A small contrastive audio-text model, trained from scratch.
Model: 11.4M parameters, log mel input, encoder arch shufflenet_v2, encoder norm batchnorm, encoder depths [4, 4, 4], encoder widths [128, 224, 384], text encoder width 384, text encoder layers 6, text encoder norm layernorm, text encoder activation gelu.
Data: trained on synthesized solo parts of chorales (CocoChorales), 39062 training examples, 91.8 epochs.
Rows from block 4 of the audio encoder of a small contrastive audio-text model, named by matrix and row number. Rows with one number belong to one channel. Each number is 128 + 24 x the weight over its row's rms, rounded and kept within 0 to 255. All counts start at 0. Numbers have three digits each. After the name is the row's rms in percent of the matrix's.
After each channel's rows are labels from the 100 clips, of 14848, where the channel reaches its highest value: "lies over" is the class under the peak. Only what is clearly more common there than usual is listed. The data: synthesized solo parts of chorales (CocoChorales). In brackets: how many of the 100.
# p10: first pointwise conv (encoder.blocks.4.p1.0.weight, 112x128x1x1), inputs 0-127
# p20: second pointwise conv (encoder.blocks.4.p2.0.weight, 112x112x1x1, transposed), outputs 0-111

p10.94 105:069108112136123128123139100128142112095134161117122086177115129124179052130102131155136160119134089129115141131149130130127131145160126125081123134148168145129131098122125103124128227109104122144120105138165116142138127083136117125116126185181138144137108130111132080128153127129152134158141125118146125118142168117141129135116102119155139108103142084122139125191131131136123123121099
p20.94 113:128137130127128093122104198128124128125145125220124116127106122111127134102043138128129151199129123132142122129128159068171131134115064115121169124122107137119122138153136161136117126117129111114173097140149112143127094155122126142115111130112155128131186119113131122135151115098095120126132152127136128131142161132130122128128173119129
lies over: G4 (60); D#4 (28)

p10.104 091:212147090106114114126137134129124130127107129131106130143129126136180138172112123120161144166129141139128127132092128169146136129101135179156122179137128100119177126120103152122123123128067132122148117130097126116092149130138177141120080191159110141142138137113128123123130126123113200133118152122140096137127129145054143120110138123101171118140118129157143134110169132136128160131123
p20.104 083:167165078129142128106111143058113164167112128110117144133113144137131158106158126098117139122145128140129142124140148127120202184106126078169121118123150110140089124113137100127107130129119119171129047098090119107146143131177113086121130118096130138157109153135121127123154098130130102127126126112139094152133120140145104124092120127128
lies over: D#4 (35); G4 (29)

p10.22 097:126139142125118125128129141143122131094112158120121101110145128130121204131173085131141124152150145122117085138114106136122128126111130129115101128103161111103134095086126130102176102134122119130139138142255130147150090131130125089118137115124125112107102119086122121132133129122130134145185103118140125145125182160132128123132154136089094117134135106095129100103144110120148088137084
p20.22 110:098134170170159089135068100130107148120127132119128126143142134139085131183107114128098122156114131123154130184159127083114159135123098148160132105146106136092124117120130110135122103131116126129146128091118109119136083107128126114138131106091147131133129137154040100139116149142116126117181121128141113112153121125099145113090128155191
lies over: G3 (54)

p10.64 095:211127164129091121148116126154128129120198129122075184128103133099130172128191127117090111135135144134153170127127121130106124123169100131103113130124131124175129128128121126136156149128127115102133162133115135119146135089116133128149111129158143143105123152126174159134145127144130111165099178128084115160134116137133132129142101134124197134112126136119116094128134105171134094126084
p20.64 101:123125128125124119111150087133144129133152149144152126134133142125131133129124162143161137143115124129138132080186130138128156122152107128107133151129163170141166097115095151129163137137119120142062140119142131138123150162128132147116237137124140151129140138108154109138041131140127100181127137134127165132118131124147128142171114164148
lies over: A4 (37); D#5 (35)

p10.58 100:181138138124105151106094130143131113138126128121153105117148254158130130137132107092087128190100202124110127140127170124106131133120142127158140104127121135170135122126124074116122097136159130091136129151118120132133120133143130125101105130117105089129135112104126132170099147130080156105069124120128136106130114131127129128131139169132107146116157153128103151128116133128130144136113
p20.58 101:140132086140124160095086119130140116122128132126126126127107123146064132134177132132148129074126124074139116135112129125127129175128127123094126122145167135099149124162145169130121086126154136131123143124117159096123156068168143063161133127116077122110171067132118118129161167120138129141093135145129127127107132126128126152073133140129
lies over: C5 (28)

p10.76 093:123124126115137148126139137167128113148109131147119124114127113153122127130080129129126166131115093097111090155130118105118141099103156153096173090121096150252129133130131126136117097124128123132115113129129127134133109120124107118088143128202126092131099108134135178129110157109132126146158130128132123142146135138149162156187128130125128154112116186092163124112142180129127122123122
p20.76 097:149136161125090069153138124131132147145171137071146150124151126128109077117132087124155095165168190153109118127155121118125124117138124133132102130183116120114133158130127127153172129163157093157148157091107114128131120140111115135129134130128072146144128138201101144148118138122104128132106095145086140145141132126144137119169112106138
lies over: D5 (40); F#5 (25)

p10.62 092:125128109130134151145157170119120166133067130145149141124145132132107126209131066107128111129137109127151122147110123129122095127127139124158124186102114109089127108121151093127165121127105134126139127131172143157123143150086124130105109144077121177165122153172128143128195122100137119135156129143143118114080121129114127117129122139134123134072152125122133130128098150125205129104129
p20.62 086:128116071093137124139154189123118116120134103135127132123148144142111126134159122127127164105118142143068126148129124145129157125040066117185124121100108147107128128132144150105145163135147120087180131132106128132139149081128137080113138081170127131115114140128134133133126111124127092130113131128121134129105129129154130132205126116130
lies over: silence (97)

p10.71 097:119113132149118066130101092125113105127151143106136110128127214174110132139122124114129141101115092126129153129123125168091079134073194128131087132148109119117124121126113115127150151135127130182113145128119129148102089122130121076105129126142128138130102135100151142126128139167128201144159127143131110111128123100115110167134068149130149146147133127134126100101159099117143159100127
p20.71 087:162099130122180126117126130126126118129107142128082107155145118139108073165121091085129138130122150139138131137186106137121086141129138104111142115122189122146106127120057169150114112139152100131144143063146118147131183130127098112130133156109129130128120174093181141177127132120123131124131117129123131150126169127127168118117154134152
lies over: silence (67)

p10.12 094:151149145146124101151151131130110134103126177142122197141138109119158170221124163137158137135154151138131150169108123142129127114128139135137142125131164128084083122110119112121144134087116107126120109121130150135085121138117114149160121129131205085128135127122139131106121139082141149161141110102148142120088111128127105139125120121162125119118124076106113130070148125130135104185131
p20.12 100:138126142129169161128087120101074127133122130135109124142130128112116055123073124142087130065138119123153130131136137176127184147129116100135145141140126151097135148123123128106061093128111125141101119129137166124128124149104132126128126098139131096106120141124121118092122129175154090143155129123146141154132134169147160127123157148057
lies over: F5 (26)

p10.23 095:100135124115104135119118130120143104134101131098160117124126149172144122127135119116136110137129100084124130117114166116126089223155125114135153124134137182163173110150116130131129122088115151140129090130124129133099147107107153146157122128160137121122250176134123130128163134091124145130123146127124139132106126130116126146112119131138180128111120130124072129124116084126160128117147
p20.23 101:151137124086127124125128118105106120103081140171128119087128128128131130160126136135099128153141138152155132141132126124131127130134128120119120052153069131116104128121140134099113106106138131127123121137126103143149147080124130126129120124166045114144071111116134114127139132130132139130144127128123137139141139040130160183073154125184
lies over: A5 (29)

p10.57 103:144129129127128132137142121129129108201123124127133128142145131136100128070109095136138138079134175098131129186119127128129114130171104141103209102139141212138127133104126116112160146133120095113119128138118167114125139130136135150112094109143147122157111131130128137142131136132099125128121128152138092121119097149124195134146129122130128137168148126080055120102104123128131074127131
p20.57 117:159128125131104127122116129129123118131104150113109108161116128136120132130124125090136213156129126174084126138100172083140097115129138128130141119081128049130129121133137105130134096112148132137091125089148086112134142128133129135128122129106126182131144115135150130128118113081180179109124141129134159126099144074119107117082160103126
lies over: G#4 (36)

p10.98 094:115121129132145129104138129133111229106096119134142123107123128123129106116171145145111117154108141130165109142124124137124130082128141167134143127181106127116129181125156126158132175128130131128127143104100143157131118130118118099100076135141128082149148122108163129124131114129122139119126149122123126131130103163123129125158111083174126140087181103132128139106128116160178143037140
p20.98 090:136122112129120117142134161127074134121126140106128133077127095178078121123130119197149120130126108177141162145141131091175163144131115184130129115130090119117131100084129148130187159134117165141082129135122122128122128135116136141179140124137127128169123173143135126114117122160130143111119133177130130121151128109130116163093127072128
lies over: D#5 (30); C#5 (25)

p10.66 103:086090128129127122127103131134125129130131120130072149105132128180106138127128171122129163166132140125120106112137127123128150121143096157122126119117221132125110138186203118119127135085129122120132131090123104114130147124127142130130140085107123105129146165127126090146106121090135187131162127124120131156121129106128132135163157122137137116130190134181116126127092159123171128076114
p20.66 081:101125130150137112159127178151157126128128134121129114127126144117125041164129146137080133103127125124134092108153097096127090149139123130084118141186135084093126118116119129131142115107126153125191126168125093103119123183126151123053133125123112140122118137107129129203131135149112133151144135106100119142110107132128114128125124117108
lies over: C#4 (25)

p10.100 098:115108103239123127143122110128143126126096126140131119150122115101121133140156146170156152146112143080133122103098133123066105130100130107195130120128182139131139101127125082135138096130133086129135128095076125129129154145135136130110131111116128133127141119128137137102138125119125088170154132135162133132038132108127134098109136142128102127113129127100096120113119102092098140125130
p20.100 103:119117083141115143147132051121166143140152130143122133120097131131110069131148137114148119125103068163128112170131098121105125119135188126131123122095134133129115127120131123118175160125119137135134128134113127133170132128124139099083150110093110116153200129155120134140131129105203122155111152138179115127117108124163111109120120091135
lies over: F3 (26)

p10.60 096:152130103124129113125133153142134133130143143104080137109109137127129126114124127144152126154128125098133141130126125143140130126122131196128126143133169126108172136128174119128105125114142101088196128128127128107135154130104127135190126114085126144095142103121126087079138129189092122129109132142129133179131132168109111169217134045128145129129128148128127148137127129128116171120153
p20.60 076:082111108134105118214160101101156154126144124128128122091125135134093115128124090123127129102131111108130126132139093118099134108128126105126111128132064129133123104129148099148159132135179082141139141151124122128118129109110129121133205134120146107124128104132120120160122120148132129158136131148152130136084075127139055076128159100129
lies over: A#4 (90)

p10.105 104:118098110122060118130127173112129150094127112119124118115127167192128127105122121188117154126128141124109126129162100132107113146113122124132137129127114179105110131127137137148118118174095127189129125140132128137129129134092105159096105147137128157115138112129101132079141125107173141148038124128166117126131128091176086137125129115145152124168130124130137110138121156128193157124125
p20.105 091:128081133127119131125148129126101132096116102116128122127122134127187153218157107107082164146117181127127075128108125124171125124089100127179194129096126087172151121163118126132127105119122130126096131139147137130137109158118134122121127142152124110083121144126131129142094119150174147129136127155125119127124128135128169152129112127173
lies over: G4 (25); B3 (25)

p10.107 103:127152139138124132130145148114137133144129159140179141155126135134114164152082130114124150122176098118123163128124106108129128143118124128122153199108172121125089080166071134125081100119118105119157107173128133162140166142128128128110109096041130136144131141136143128148151124123133139057122129109116123112151128136155134082098126130114130143127102140144193129113099123121120128096132
p20.107 112:128133133119125126126128133133085116133239114135089129136172128150109119129134125122132115108133164138114110129166121132171123123095094124121105108151138151137118126115140131135117130160130127071127163137094130176115126132134151224094117123142126129144123156122121131128110104156112127079114124181149132123119092170138110101137140118114
lies over: silence (100)

p10.68 105:152113128160115130136121137141178126129130160121154131153135111121146171137125130055150130139083135131107129115131124123110105113117114152129167126102127166111119119105134102130177121128156122115121108107182144160120125135129111068110119114178158112128125031137130111085154141132158135128127154131129134089137160148155116125130124173130097120113105172094132132156109126131156120069111
p20.68 085:117131125108148105153113101140131116139133117099128126228107180155129091123151131148151137124141139129112101158159126145133136164135130127104025092086136121104139120129130115129149121144122105126118160137122143178131124171154129161140125123129103168111125131114128127117120064098119102128078149105137111117131116113139139146130143123130
lies over: D#4 (29)

p10.67 095:130149116130169091084106127123152130133128123126133092131127132128126136101098163128181107112128076122119105157110201173116076169099126120135129136126124129136124132117093128135094132127132172127119102151099137120128090098128124122163119110155103139118132103136125123124128148128089068169124137137112158135175128141117127088113141139118147126114152106137125121100126094128128108140233
p20.67 099:131142124135127170140109091125139132129130126140134112094115119117133119150140129163126106153086085127125108151164094114037128129121125102151086139126129093131126126170151093114111143066125120124187102131139129132103125094133131072125132172085130119127114118128129119123128069125125163139117135181174134138153126126133128122081133108116
lies over: A#4 (56)

p10.26 110:199119119125130093153070129149129131138135127132097126107134126135130130088126125131137132133143163130120130155120137152140133134146118119106123156128131114112125118130110120079101130123145131144138069136129140117100130137148165172122125180148128132132128105111140127125131127130132130117005147129158116119124138159162130134080136101109206173129124127127149105189095142130127132110116
p20.26 120:126133245106127127139121123242113076129125125125136123154132131126132137131146102132142134135126132119097155140110146115145121155124132098183136138176131146108132153120156134123092130118122130150119131126114088161129108131222115126138124132125128123126131141137118126126099132119139131147111135139143136101098143127116131129124141126127
lies over: D#4 (64); A#4 (29)

p10.73 102:151098096129138127124158112137108158127125195129134172105127124151131114130124129148134132112110211135127115121106161144102124125124131128131128040132128125121080165092092119131135129124124084088174143158103109129126124176118151114124106159116079124140157127113126165128136123106172100120089117127131139123128125124133127145133128123164074127131166083136133129120154131125122127192118
p20.73 093:127130133108128140119073131192158102143130171128126107122135110133105085152166077143114129091122118057163163118128127105074123129152119091096125172113115126128126132133116157160099129098127161131129110121144103099099125159134130149122100137126160128098114142117094132093108129111114131072104142128141143106141083112108140131075131144140
lies over: F5 (30)

p10.36 102:127123151106173102094126147128126124106101126122102126141129149115116135168127123125129103127099129079129134114142129136133130147121133107189128123144158128111128130139168128133127132141161111096145126124103132133147230084104140114146094138064089131121143155098112138138123135129119123100129136106128161245096154124132122131175090090118127131119148129127108135125128121150128121116125
p20.36 113:133132084128093123194164151127121123133086141108061155161129125141140135127137133113124135112136099130124124101041129116127171188126139138129142138159104126130140143125136127078121107089140106127139153088126127133129158128130127136120061117176129055108154127110128105161127130098114121135121133153114132130127134129143127128118114097106
lies over: A#4 (95)

p10.48 100:108128123132135110135122115128125168067112123131110129126130102131169128131127114127119149128123117136133119150116155151121123172123146143152110133103114141106105125119128127135126176126113141207115149169134131108133117118117147189099130155123129093133159142106163092102127163106079130128139126137134230138128190133151164128128164128139162097154181114132121143100152106131172130131131
p20.48 107:109124133129163153133131093137105129112121133129111152156122121210132127127133129120128116110119128152098160146127125143129132092126128140113131170116141122133148144120117157113111131125078138074104139127179129129128118166124114142112115125090126092126145064130139126050170146086128127109110127124216154130149129123123111127134103076129
lies over: D4 (34); A3 (29)

p10.37 091:129107129136131122134104132088130155119124116183127129138105096106127131129126139148127150098121209202126130147131129125106106134125093144151162105120114132178115188133174132129114120130179123175172128129142102127116129155092157185119100142130150124140130142105108127112126134174127128160130147133141107150126129130130131127098129134131133146129130173159127103118108222130125139153139
p20.37 071:114159129130150087161091104182129163128114101113110111128119120135128125152090139137112131137154092109114135123164103145073130160096118135071128155121120080131113098139120089116128108140137154124119147135171121118181116113152132126124108061129148130119123118123137105140096136128134103167136114127131077128153131127132062103083176128134
lies over: D5 (26)

p10.3 101:086125112077131078145124149126098149143117129124174118127120084107116132137145134121129139129141221119131142141118205151137100091158156117140146120137144115132118096167126126116107140129143118118127151125122117140140151098129065078116116118143150149121140116123131134143118132120156116139112079122130084092088133130137152144104118131181141189116143111129111104165144138118144092128097
p20.3 091:117115085108134150122140172140122114123091136128135140152145168116134118163115124133188074126113140159128133150156145137135144154190130088149098135116136165119123140145120129152130149152156105224134130124128129121161168122129133075153130121147165127176193116108114124110118111115110145113129122113106126128123150131128124142133078135139
lies over: C#4 (26)

p10.61 096:168128125104152115096126176135129172121129171128152137125131169132120139147105119141099158118125027122152131117123161146132148155127052110132128186133116140116105123126124134128186106103135102099140132151085127105119105162136116173116139134174119117178103079124133122132110096172129156120126103136128134126128131128137128131124129126178100124125125131143131078124133121120128127165115
p20.61 089:070126141132122164124231175108129129184131120147075120130156123115135112130113127080119131155124148098129144114131084150156168130097111116129124132141120155127120126121135119155112137123136112084120122131083136131146134110072110124125109150106093168112129139123132156123122143104115125106124127129126133153123167087094151155079153129118
lies over: silence (95)

p10.20 106:128122109101085137082114195163123128092095127117148117159129142139149157127095128113112088139168073130121089132100133129167131127135142133143089090121102128123113145135168128075172075137145132151127144131153128125095127131089118121123114126120098111129073130122127123134115128123128124223189129105116131119127149122121100127133175136117130129121119112130139125128113147125124120128185
p20.20 128:102132131135104133132158120128129158159132112159120202134127134124128165106136124137164135132183134153106167086126129174124119141127170089126127131084143052120127130132129158101163128172157106132131127161199148118129132092130150083129124135095167129130146082109139127162141155151130128142150132126129141144126126135113136122124154089102
lies over: silence (100)

p10.89 102:125121099127107133113139085125126114171154089159106114177107125163136079126098120124130129084103174128133136126133132099114116119138125129122123122130133130166128125136152057119150145128166150126097125179147135126125112130116069131124133125111099127131104130148128134143112153121129130130139128121143131074113134067124127128052116178065103129125127157127145152145087178118111079123120
p20.89 105:128130125114124124127128115139044194089132130138108232148143159114123163137118133137129132098129098120140124127143114179128118143117107130093134139098172169144132126122121159087118127146144128135111106154124165136130168149141132130137131093136131124164102119147120126121139173146149131119120152138114127110126106114125164136159061130121
lies over: D4 (25)

p10.39 109:126109131154136156127147121138178098155103138123115140133126124103130128209075140126139134173124182102106128139162128166086129117079079112128110135141129129105134131173103121136130162131129109131170128196124125148126177130123130126115116125153111129134135140115110105157079126127128140139120120122128142131128110126088115153150124114142066134097122076135093110152097117116133130192133
p20.39 107:115158112139144128135136129086086126149131128188107079128127139132103076121124142094128137075110084110188113129166146107128116136172142109118132153091138187117168143123123115113164116136136139126130127130078164138193129131132129137127114131128109128124127162153115116082129124130128107157164114125151134134184134127128131090101124102159
lies over: C#4 (45); F4 (36)

p10.8 102:119130074167158129112132146147127097129097096131124111132117131130127137122124088123111149122147104122105134164135123127121091128129080115191096156126124119099126149128124109102159133129126139109140114122118192135124140122119151120158122182102102123161134103107137118115168139140127129071141106133127105130168088127131125127176131128127123127133147149133080127024064147137125093124125
p20.8 089:061128129127106131147112130104136194088197125109127131134147132143146124170136130131101136121121126156122116074138138120133118134103140094126122129211146133068131130105116129163134129109134111146127129144114132140111121130154122143163123120081125132137122141123119147157118129124148072162114101127202099132143162121138134137140127129177
lies over: D#5 (42)

p10.0 090:152125136085125128124201133136117075079125118104184174127160137176097128132128120106112127136128125112129105158167153126133135050126133127122137183147121104138135114147119123147125087153138140085095131147165158138124161108125127093122177130152118159129123088132125120142118135102142130113116136140117114150125154086184107079120108102127118156126133149129119126139093137142127128093156
p20.0 087:130129128119132101110209116120135129093124093096121150134137113120157117148091093133132142127080089129120148156182117128190150127173128112140094125137128129114100098134167146128127145116126170092154129125124118158113141126138096172166118102137093138144162126142151158128108130132183146146139131127151149150136149197133109157126118129148
lies over: silence (81)

p10.78 105:117119097136121129136136091144127115137120136128126137149123135111130118128113108122105144115065118103122124137123147127096127094128129130122107101123159135118141137127172127126129162133116038127136111127136119131137133122150124170103125122054122097095173105079151143118058140137137180124207129111148130127122111164139111131096121122159127133144130089143179105115122109128157119183104
p20.78 123:125130084144164104140131087127139146127130115106136135147154103152087101207132131116082068129139148131129135136126130129118149153127125139159155110097117128137111124135128170095129171173130114205117116156128205127124137129129149111126128103108123187101131157143134127131127128168131134126093132125157117130132109141082127130127133093140
lies over: D#3 (64)

p10.86 103:130120153157128127111128162128140154120107124141130132130131140130151105106140128124128121130130136143202123148127117133141183128118120122148107118108047050158113126165127160112128116127111129196129150119116202139094133142132164128099131119145122110132134167132128104137131131128118138130149127129086155178077163062106128131126119121102091087149110135122133130117169130125150109124123
p20.86 106:126137171157126164119128131069064130095083073128112124121110121165089118146148120135153133116112129149095093086136140109129131141136106131126126129133145137134141166131131126081184128110116155089136126133122131122128122140100124127141126126088173129126122111111129145100164107127128182188139147115125068110157123118130125119137065148119
lies over: silence (53); A4 (31)

p10.54 097:062133075100134114129150158091101142126116162116126177072152104130154054159135148156104109116129093120172115109055121130102105156128133120114133181124153156126130120130117129116128158126101131155129159139132148167111120120126129144135134126095135128153132127108114151115128150104106161080123129144125151129121080129096171131121128126137174128102145091126126090133131132158141129128097
p20.54 098:130127105132101142138131130134126163126130145117165133121155096166107133169149128122124169128134150177125130078136141109128081073090127129127182124149127124047130069177129146146132101150094140090148123118085121113128134114141117120129125091130129151124124132145058073115143164127131139144076115128117126141139128124123131116132125137119
lies over: D4 (35)