Weights of a small contrastive audio-text model: text encoder activation gelu.
Rows from block 4 of the audio encoder of a small contrastive audio-text model, named by matrix and row number. Rows with one number belong to one channel. Each number is 128 + 32 x the weight over its row's rms, rounded and kept within 0 to 255. All counts start at 0. Numbers have three digits each. After the name is the row's rms in percent of the matrix's.
After each channel's rows are labels from the 100 clips, of 14848, where the channel reaches its highest value: "strongest on" is what is common among them. Only what is clearly more common there than usual is listed. The data: synthesized solo parts of chorales (CocoChorales).
# p10: first pointwise conv (encoder.blocks.4.p1.0.weight, 112x128x1x1), inputs 0-127
# p20: second pointwise conv (encoder.blocks.4.p2.0.weight, 112x112x1x1, transposed), outputs 0-111

p10.49 104:112149128128076131119179121129170143134126135148136094124130126093150130136158052111121127129084127106179144041131128162034135137152097087108125223140090111138168130204051153122151076046130141134161131123115155126124116160101146125107132098193139174099142150132131113123141101093112127146101112135084119126075182149087139108129131112128112122097133158121125220127127168068048119123127
p20.49 083:137128021158169133143129156115192060172159126128077117132157102149151103096150188128141117089158158125129123121160125103116148124102118159075167174145115159130125159129126127125129125192114173134126155188125115139127130120124125120076125140129136132122098122122194129133121133143017058108132033127120144185111131140159081171132096187148
strongest on: note F4; clarinet; bassoon

p10.90 106:133119119129174129096110172122098068127108124127137117168129217145144134171088128119165227128131140158097095176119154105233115129133140080124116093104128128200151143148136170204130134078103190196131127163076125154091148125048115082075130185096097127146128114155112119191189099127117139145127130120099130129162154125136174127128145093167130126113135110129102125131124142100183124145129
p20.90 083:153156119104126129039100170124137233188131087138136128102127103163135128141172228202200127131156136093158148111105148110136121149095132142101195123091110102153124136095136165129104133140131061084120129128127129122114149167119121108083126137166061175112077109093125122133134146134134133135091134231127130102099133136114135112164126158160
strongest on: note F#5; note F#4; flute

p10.52 112:177174107161088127101130180173129122129086114060092144212142122127117115115137105127144111132131125096133158026130085098118135129127111145126104132164063071052129126130095206115126105126129118130080110121117130130092112130110123065135129122156158189077128179125122117125121169161167138147112126084164098136137144151152114134126142132102022127151151138126046103058113124135055121118130
p20.52 107:178193067128129157189130114138117094165063147137131136116206136191126104106204121178131140153131074131134129050143189144146126068124078151148124134122169140128123135110125129091146166153127155140155092127179179144130199120157124129122135218156126130121132126137188111157114122117139123130168113129115140151127132173134136189115123177198
strongest on: bassoon; note C#4; note F3

p10.46 109:128105146142052180107126090132139115102132098093093099111128126103090123079125153109058137129128056099199143091162149184096165148094127072122130084151034115144107101175156136142151127128129121126182129129104186120122158136131115175089157124027129175158098068119127138124134130123130145128221113137126137132145171127088135130025125085120138095134112101105131101154132130120098151117114
p20.46 103:133132014125125109129179174196185111138147059120184156122123121127125102133182112107135143119168135133131176152100136122117132119128117140156123132089129109131129139119148128127153136163122130119203104126129131147133128130133160127125105255129150127128125148127058185127053137128135074144114151104065166127127123137203118109184148093165
strongest on: cello; double bass

p10.15 103:131171149118076097130141080134128127118117128128174126111112164149125082113080044139122106090123129103108131178128160119134109148132109124124138051108132165124107135126096138110097132123169137131152144156119141110182199127145136137189122084143157158148082104097117201136075160086108116116098128092147124123053139089125171129119116233194223129126158174149095100049098135096139148090137
p20.15 116:177127127083118213136113114133143112115112128122151172145136155124159140149108152136090108127121126102142125167082067108088137130163102023124126160113158122199038159118129101142107121122195139128124000145117118074131130118109129154066124140127092134110131151129080142187124124151126134097139158086086169128142114149117132116137175125098
strongest on: note D5; note B4

p10.28 103:127119098041128113158131127174196124144126094129127121135189061088134149109158117130131129105138000121096139144116177127163226130119121130103072134129138094089174129125097126133138104130183133087063086130111136131126128100099140109079121127097132128127205182172142132181116123132112183115138109073202115128130138132108120186125148147124097125144162182098115084127092139139131123130150
p20.28 102:154136125153118131138120089109097129134139079143139113127158162108126128116171072112168145201196070123132102117109146144148108136148123122124128110070150117138133162101110126126093129109129136123129086095128255140120136087127204130127147051129073072133115124197127105204112193166123184121130070121127099159129120122138149163136162111128
strongest on: bassoon; note A#3; note A3; note F3

p10.33 096:116150255130115102126129203122130165131148128162122153106120059151094154164076081139110140141122183155153128167108135118123130129097104122086193165125031125109123152124086147139155113137143177123128077132122132124158122096105128099136205132160162135139125124117092130143134126100165143121086110125203042151118125127118090133069118120111193129126129165126105122170103128105176141127123
p20.33 086:128056153218113126126114122136164156146174122129180134154073131123080126098117143147132142118089143136142125217096062130154104144136168121195124165128095136085212098184108141100124123141171128121138125127110143149096122126140180129028124152135140124143122115129073128210127162139131121182185133082143115074130129078115113125134126100111
strongest on: note D#5; note F5

p10.14 107:101129206133050118162084066143149120133133115130091130141169121142075100133141129127085173180133187084122121139140135132081133145103016137138145147150132086100103134135135142143163076095125131129107162128090164129129099114109144052129113123128132114140113096142105133115144106145108151083003124079096132156022100136105102129143119125131204128134134169134133090107135157118128166104146
p20.14 120:141134142128127191040163123253158164131188125132094060129156141128090129088112107142121102104169160163140125090130145141135096087120127126124149131120123104126153124145068127193099120113192128098061154082121117136101139050133107125111142142052118132121124133045157144118129128080106129180101120131076112134112114128125069125128111137125
strongest on: violin; flute; note F#5; note G5

p10.35 102:102102122135126119104095138130125124089135167119131131127130035176139129113064148128155127123150069122132072127067156179137075149129120139123126163185193156141130123123199127141159143087164195112124144156151089163131124131112127127098085073042103128128138134092151155130125171164174131125157126118080212096120135093123116115128127199148173131128140160076120098079133133095230128100126
p20.35 113:130117128000056108109112167128141088105117101066119088114050090076145140127129082117104137132130097153094125110095117087127128141127127128131121122134092137132088162093129120154126110088166093158069127150104112143079138135128149102091113102141118089122216029096116211099128080129143136113080095134134130130128141132138140146143147106129
strongest on: note A3; tuba; note G3

p10.65 095:095079114110138129121129136160133185200113148154169171092207124136130142153210132134151112085129118113160129156062147127107132248124162078098130188135153184143115111135217113107228113119128146089125071097113063125101129099119133132130120131142158125123141117107131116140064147141128093102132112126132140129093116173147168148120142125151140120099134176085126132129087169123171107113083
p20.65 096:118131127101156149139097112119132126098126112118173086126132145069087093145130118193180087110189125133143045089103103100124130120170138124124133124182128134128120145135135129064147058110162126102135159151128109133115128139169125173142000128135165113132132123114127109161138147118112109080125100165124118130109085079104207127123139124013
strongest on: note C4; note C#4; tuba; note G#3

p10.32 096:122130009157157151103111101135125126161123128086197122142152096094114119123132142131192136137059115113126073122095123098058088122133184147126127077125158142124167052168149127125123147107124133132120176061137168124140120144139133138117128113121107154130214112112126128137113174154133161150132119200167130129107113176225061146222190120142124130118129142128145125101146133097122142119110
p20.32 103:075102092120144141158124170000168137174147155127129122154159126157120154205131189143124083117106116129171156136095120096163134158138123052129213138131145081132128129137120105105147125122127155129118100177132159109158157131072146016087132184118087122133101161138120130132073133135166126126125095141128128145137120120123061130135155112136
strongest on: tuba; note F#3; note G3

p10.74 092:146104123124132114172151103115132150110127108060145111136118101155141130125126214128137126148124125074119078124190255100113066126119160129091121116101158105139118087156083130102131183200109128178128102167189125058174180167120120103131201126108111133167128147137100072142119162112086121148178129101130140126143116073104145129101142130058076115126168105131116088140110131119117101126168
p20.74 099:128157126128148208066150124141137086159107118140128130128131153138126133172119134114120103129119140128120128084137108123079052133047136137144116148142125133151073255134114148125088109169129129128159189128129133099140124108112135124096122102180126067163133182126130074134113091075127131126128204030148125107128119131123136100085101107063
strongest on: note A#4

p10.47 097:110076126099119113147140171137146167128074135117131112113195078101126112134140150113130170136048121144126133120122143081117102148121158136163159170130125156126137076169104146141110120121038121138125136145149131194145133124079150032089115145193136111163134107087110253162177169130158095141114125169127124107150112116122110133122124136108019124132050125134175097133134145115159131116122
p20.47 091:082128133124117128130126120131129147109126077121117124128129200114127114173147113208074058072085091166142129123142095206131136117129118164126041082124107130131124095133113118125125150159166127162137093125152127077136070150250135124143126102139114128060094128114130135168195152133136128093133111125163051106129123196155111128128128165127
strongest on: note A#4

p10.96 099:114159108121118116129119130136135102135128127120103123146119086123185125119131134059149117193128086238122115131128135127204130077137186096133159130124112223053127148080091072136122105036118122141085112141112125117159124133084134128040119136131115132169090114116124114134131085179122140244124128168128137077128161125093163154106058126154124111135130142129124127162102140122145128127128
p20.96 080:147131154123091157128167191134195123197127195125126118133096132117139127133138170137148128123135095108112130129174155133143127187176128178086126157135124127103108131205110096127157141123069096149122000176119202172114123146127154118145113203132147075139169131091126120131106119107099130134128113136152174093172124085211133138119136115116
strongest on: tuba; note C#4; note A#3; note G#3

p10.72 100:093127072125143042111144126141090117128092128117143129091120166126164126181137089136128092207135055126186130132149148130118132191129122195108143162211103141105127143121117133172118153117113107127147135137130137131093184090100128133077119126152103234148124128091150062130107091085195143119155107150178095123128133139120095132093099128200089133169077127095157134132061123076105140130123
p20.72 101:112125122118116142131123073143130143076035124184121141135158170108125121133134151133227139122089098189143135141136138118131126116135162160106107132154097101130124092141141132147165114088134146124085135128127118150033126131136127133151136156195183142123095192112161109093145169123142172127121052152138136018129054146137071129121140184129
strongest on: cello; note F#3

p10.29 102:184231125128133139129132130127083117147125126130132119130134198127165141125116121152128169153102152122136117149127200141135126075130165108133204090131090145150098155094052127130125118127160146082124129181118146173149128144128161110145122111129192096131132137091123127120121108095130115094126134119131102122089153060156129154102140129150123138063121255055182136115112125132128135137184
p20.29 100:091122128133097172170121119153129130156125078126187126128112177134161235088194145084138128112189133071193127204127122114107130126132155113123127126142130122149158131169135122127081104120131147123129132139099190141128023097090138146067132133134166147111122127128147166146153116192141149152150102181130134126126139147213126193102163157102
strongest on: note F5; note D#5

p10.92 105:154141129209046102128080175126171078125133117127117131143150121098131127162126137131045094144130138137108132080130022128048105113160100107133123113130075110131129130144115129095098166182140160021131077134099171117127189113135157171089174134049119157131136144133169110137131155143125158129130158111128167136129141133128124097104128112144130146134150011137115143132129137166141130106112
p20.92 114:129125110123113103115118119122105123129183192147109162101127134121152126119118140095070127133177134132120127135032134103114144122049209131080134122104168163120091125104141143214119099110061130142143148087131147136204129150155181131247121152135127145080164118123190151134151131127188131130108140133134162129183113130079139125132137116079
strongest on: cello; note A3; note G#3; note A#3

p10.99 105:150133048153255117227100136125104129107078128149125128124054176141119138170126128081133123137129122136143088106113126142169154115128118103147134141114133082091124148106158126103132146122161123122127124139126133129119142110139171121122124139123159111130113100150133102092072125208126159110127185104147109227103140125170149150098125063170199150109108144128129129170120159130165143123163
p20.99 087:147105118095132118203132101128122116155133064114111116130185121106126126126142072129124118135110149105098126176131135126165113098150101128120126098102125149125093120126249110088147130128149092147129148237088120121118127129081073123039169132134092158126096101101121130149099116153129166197116140122103158097129137125124136127168251118154
strongest on: trumpet; note D#5; note F5; note E5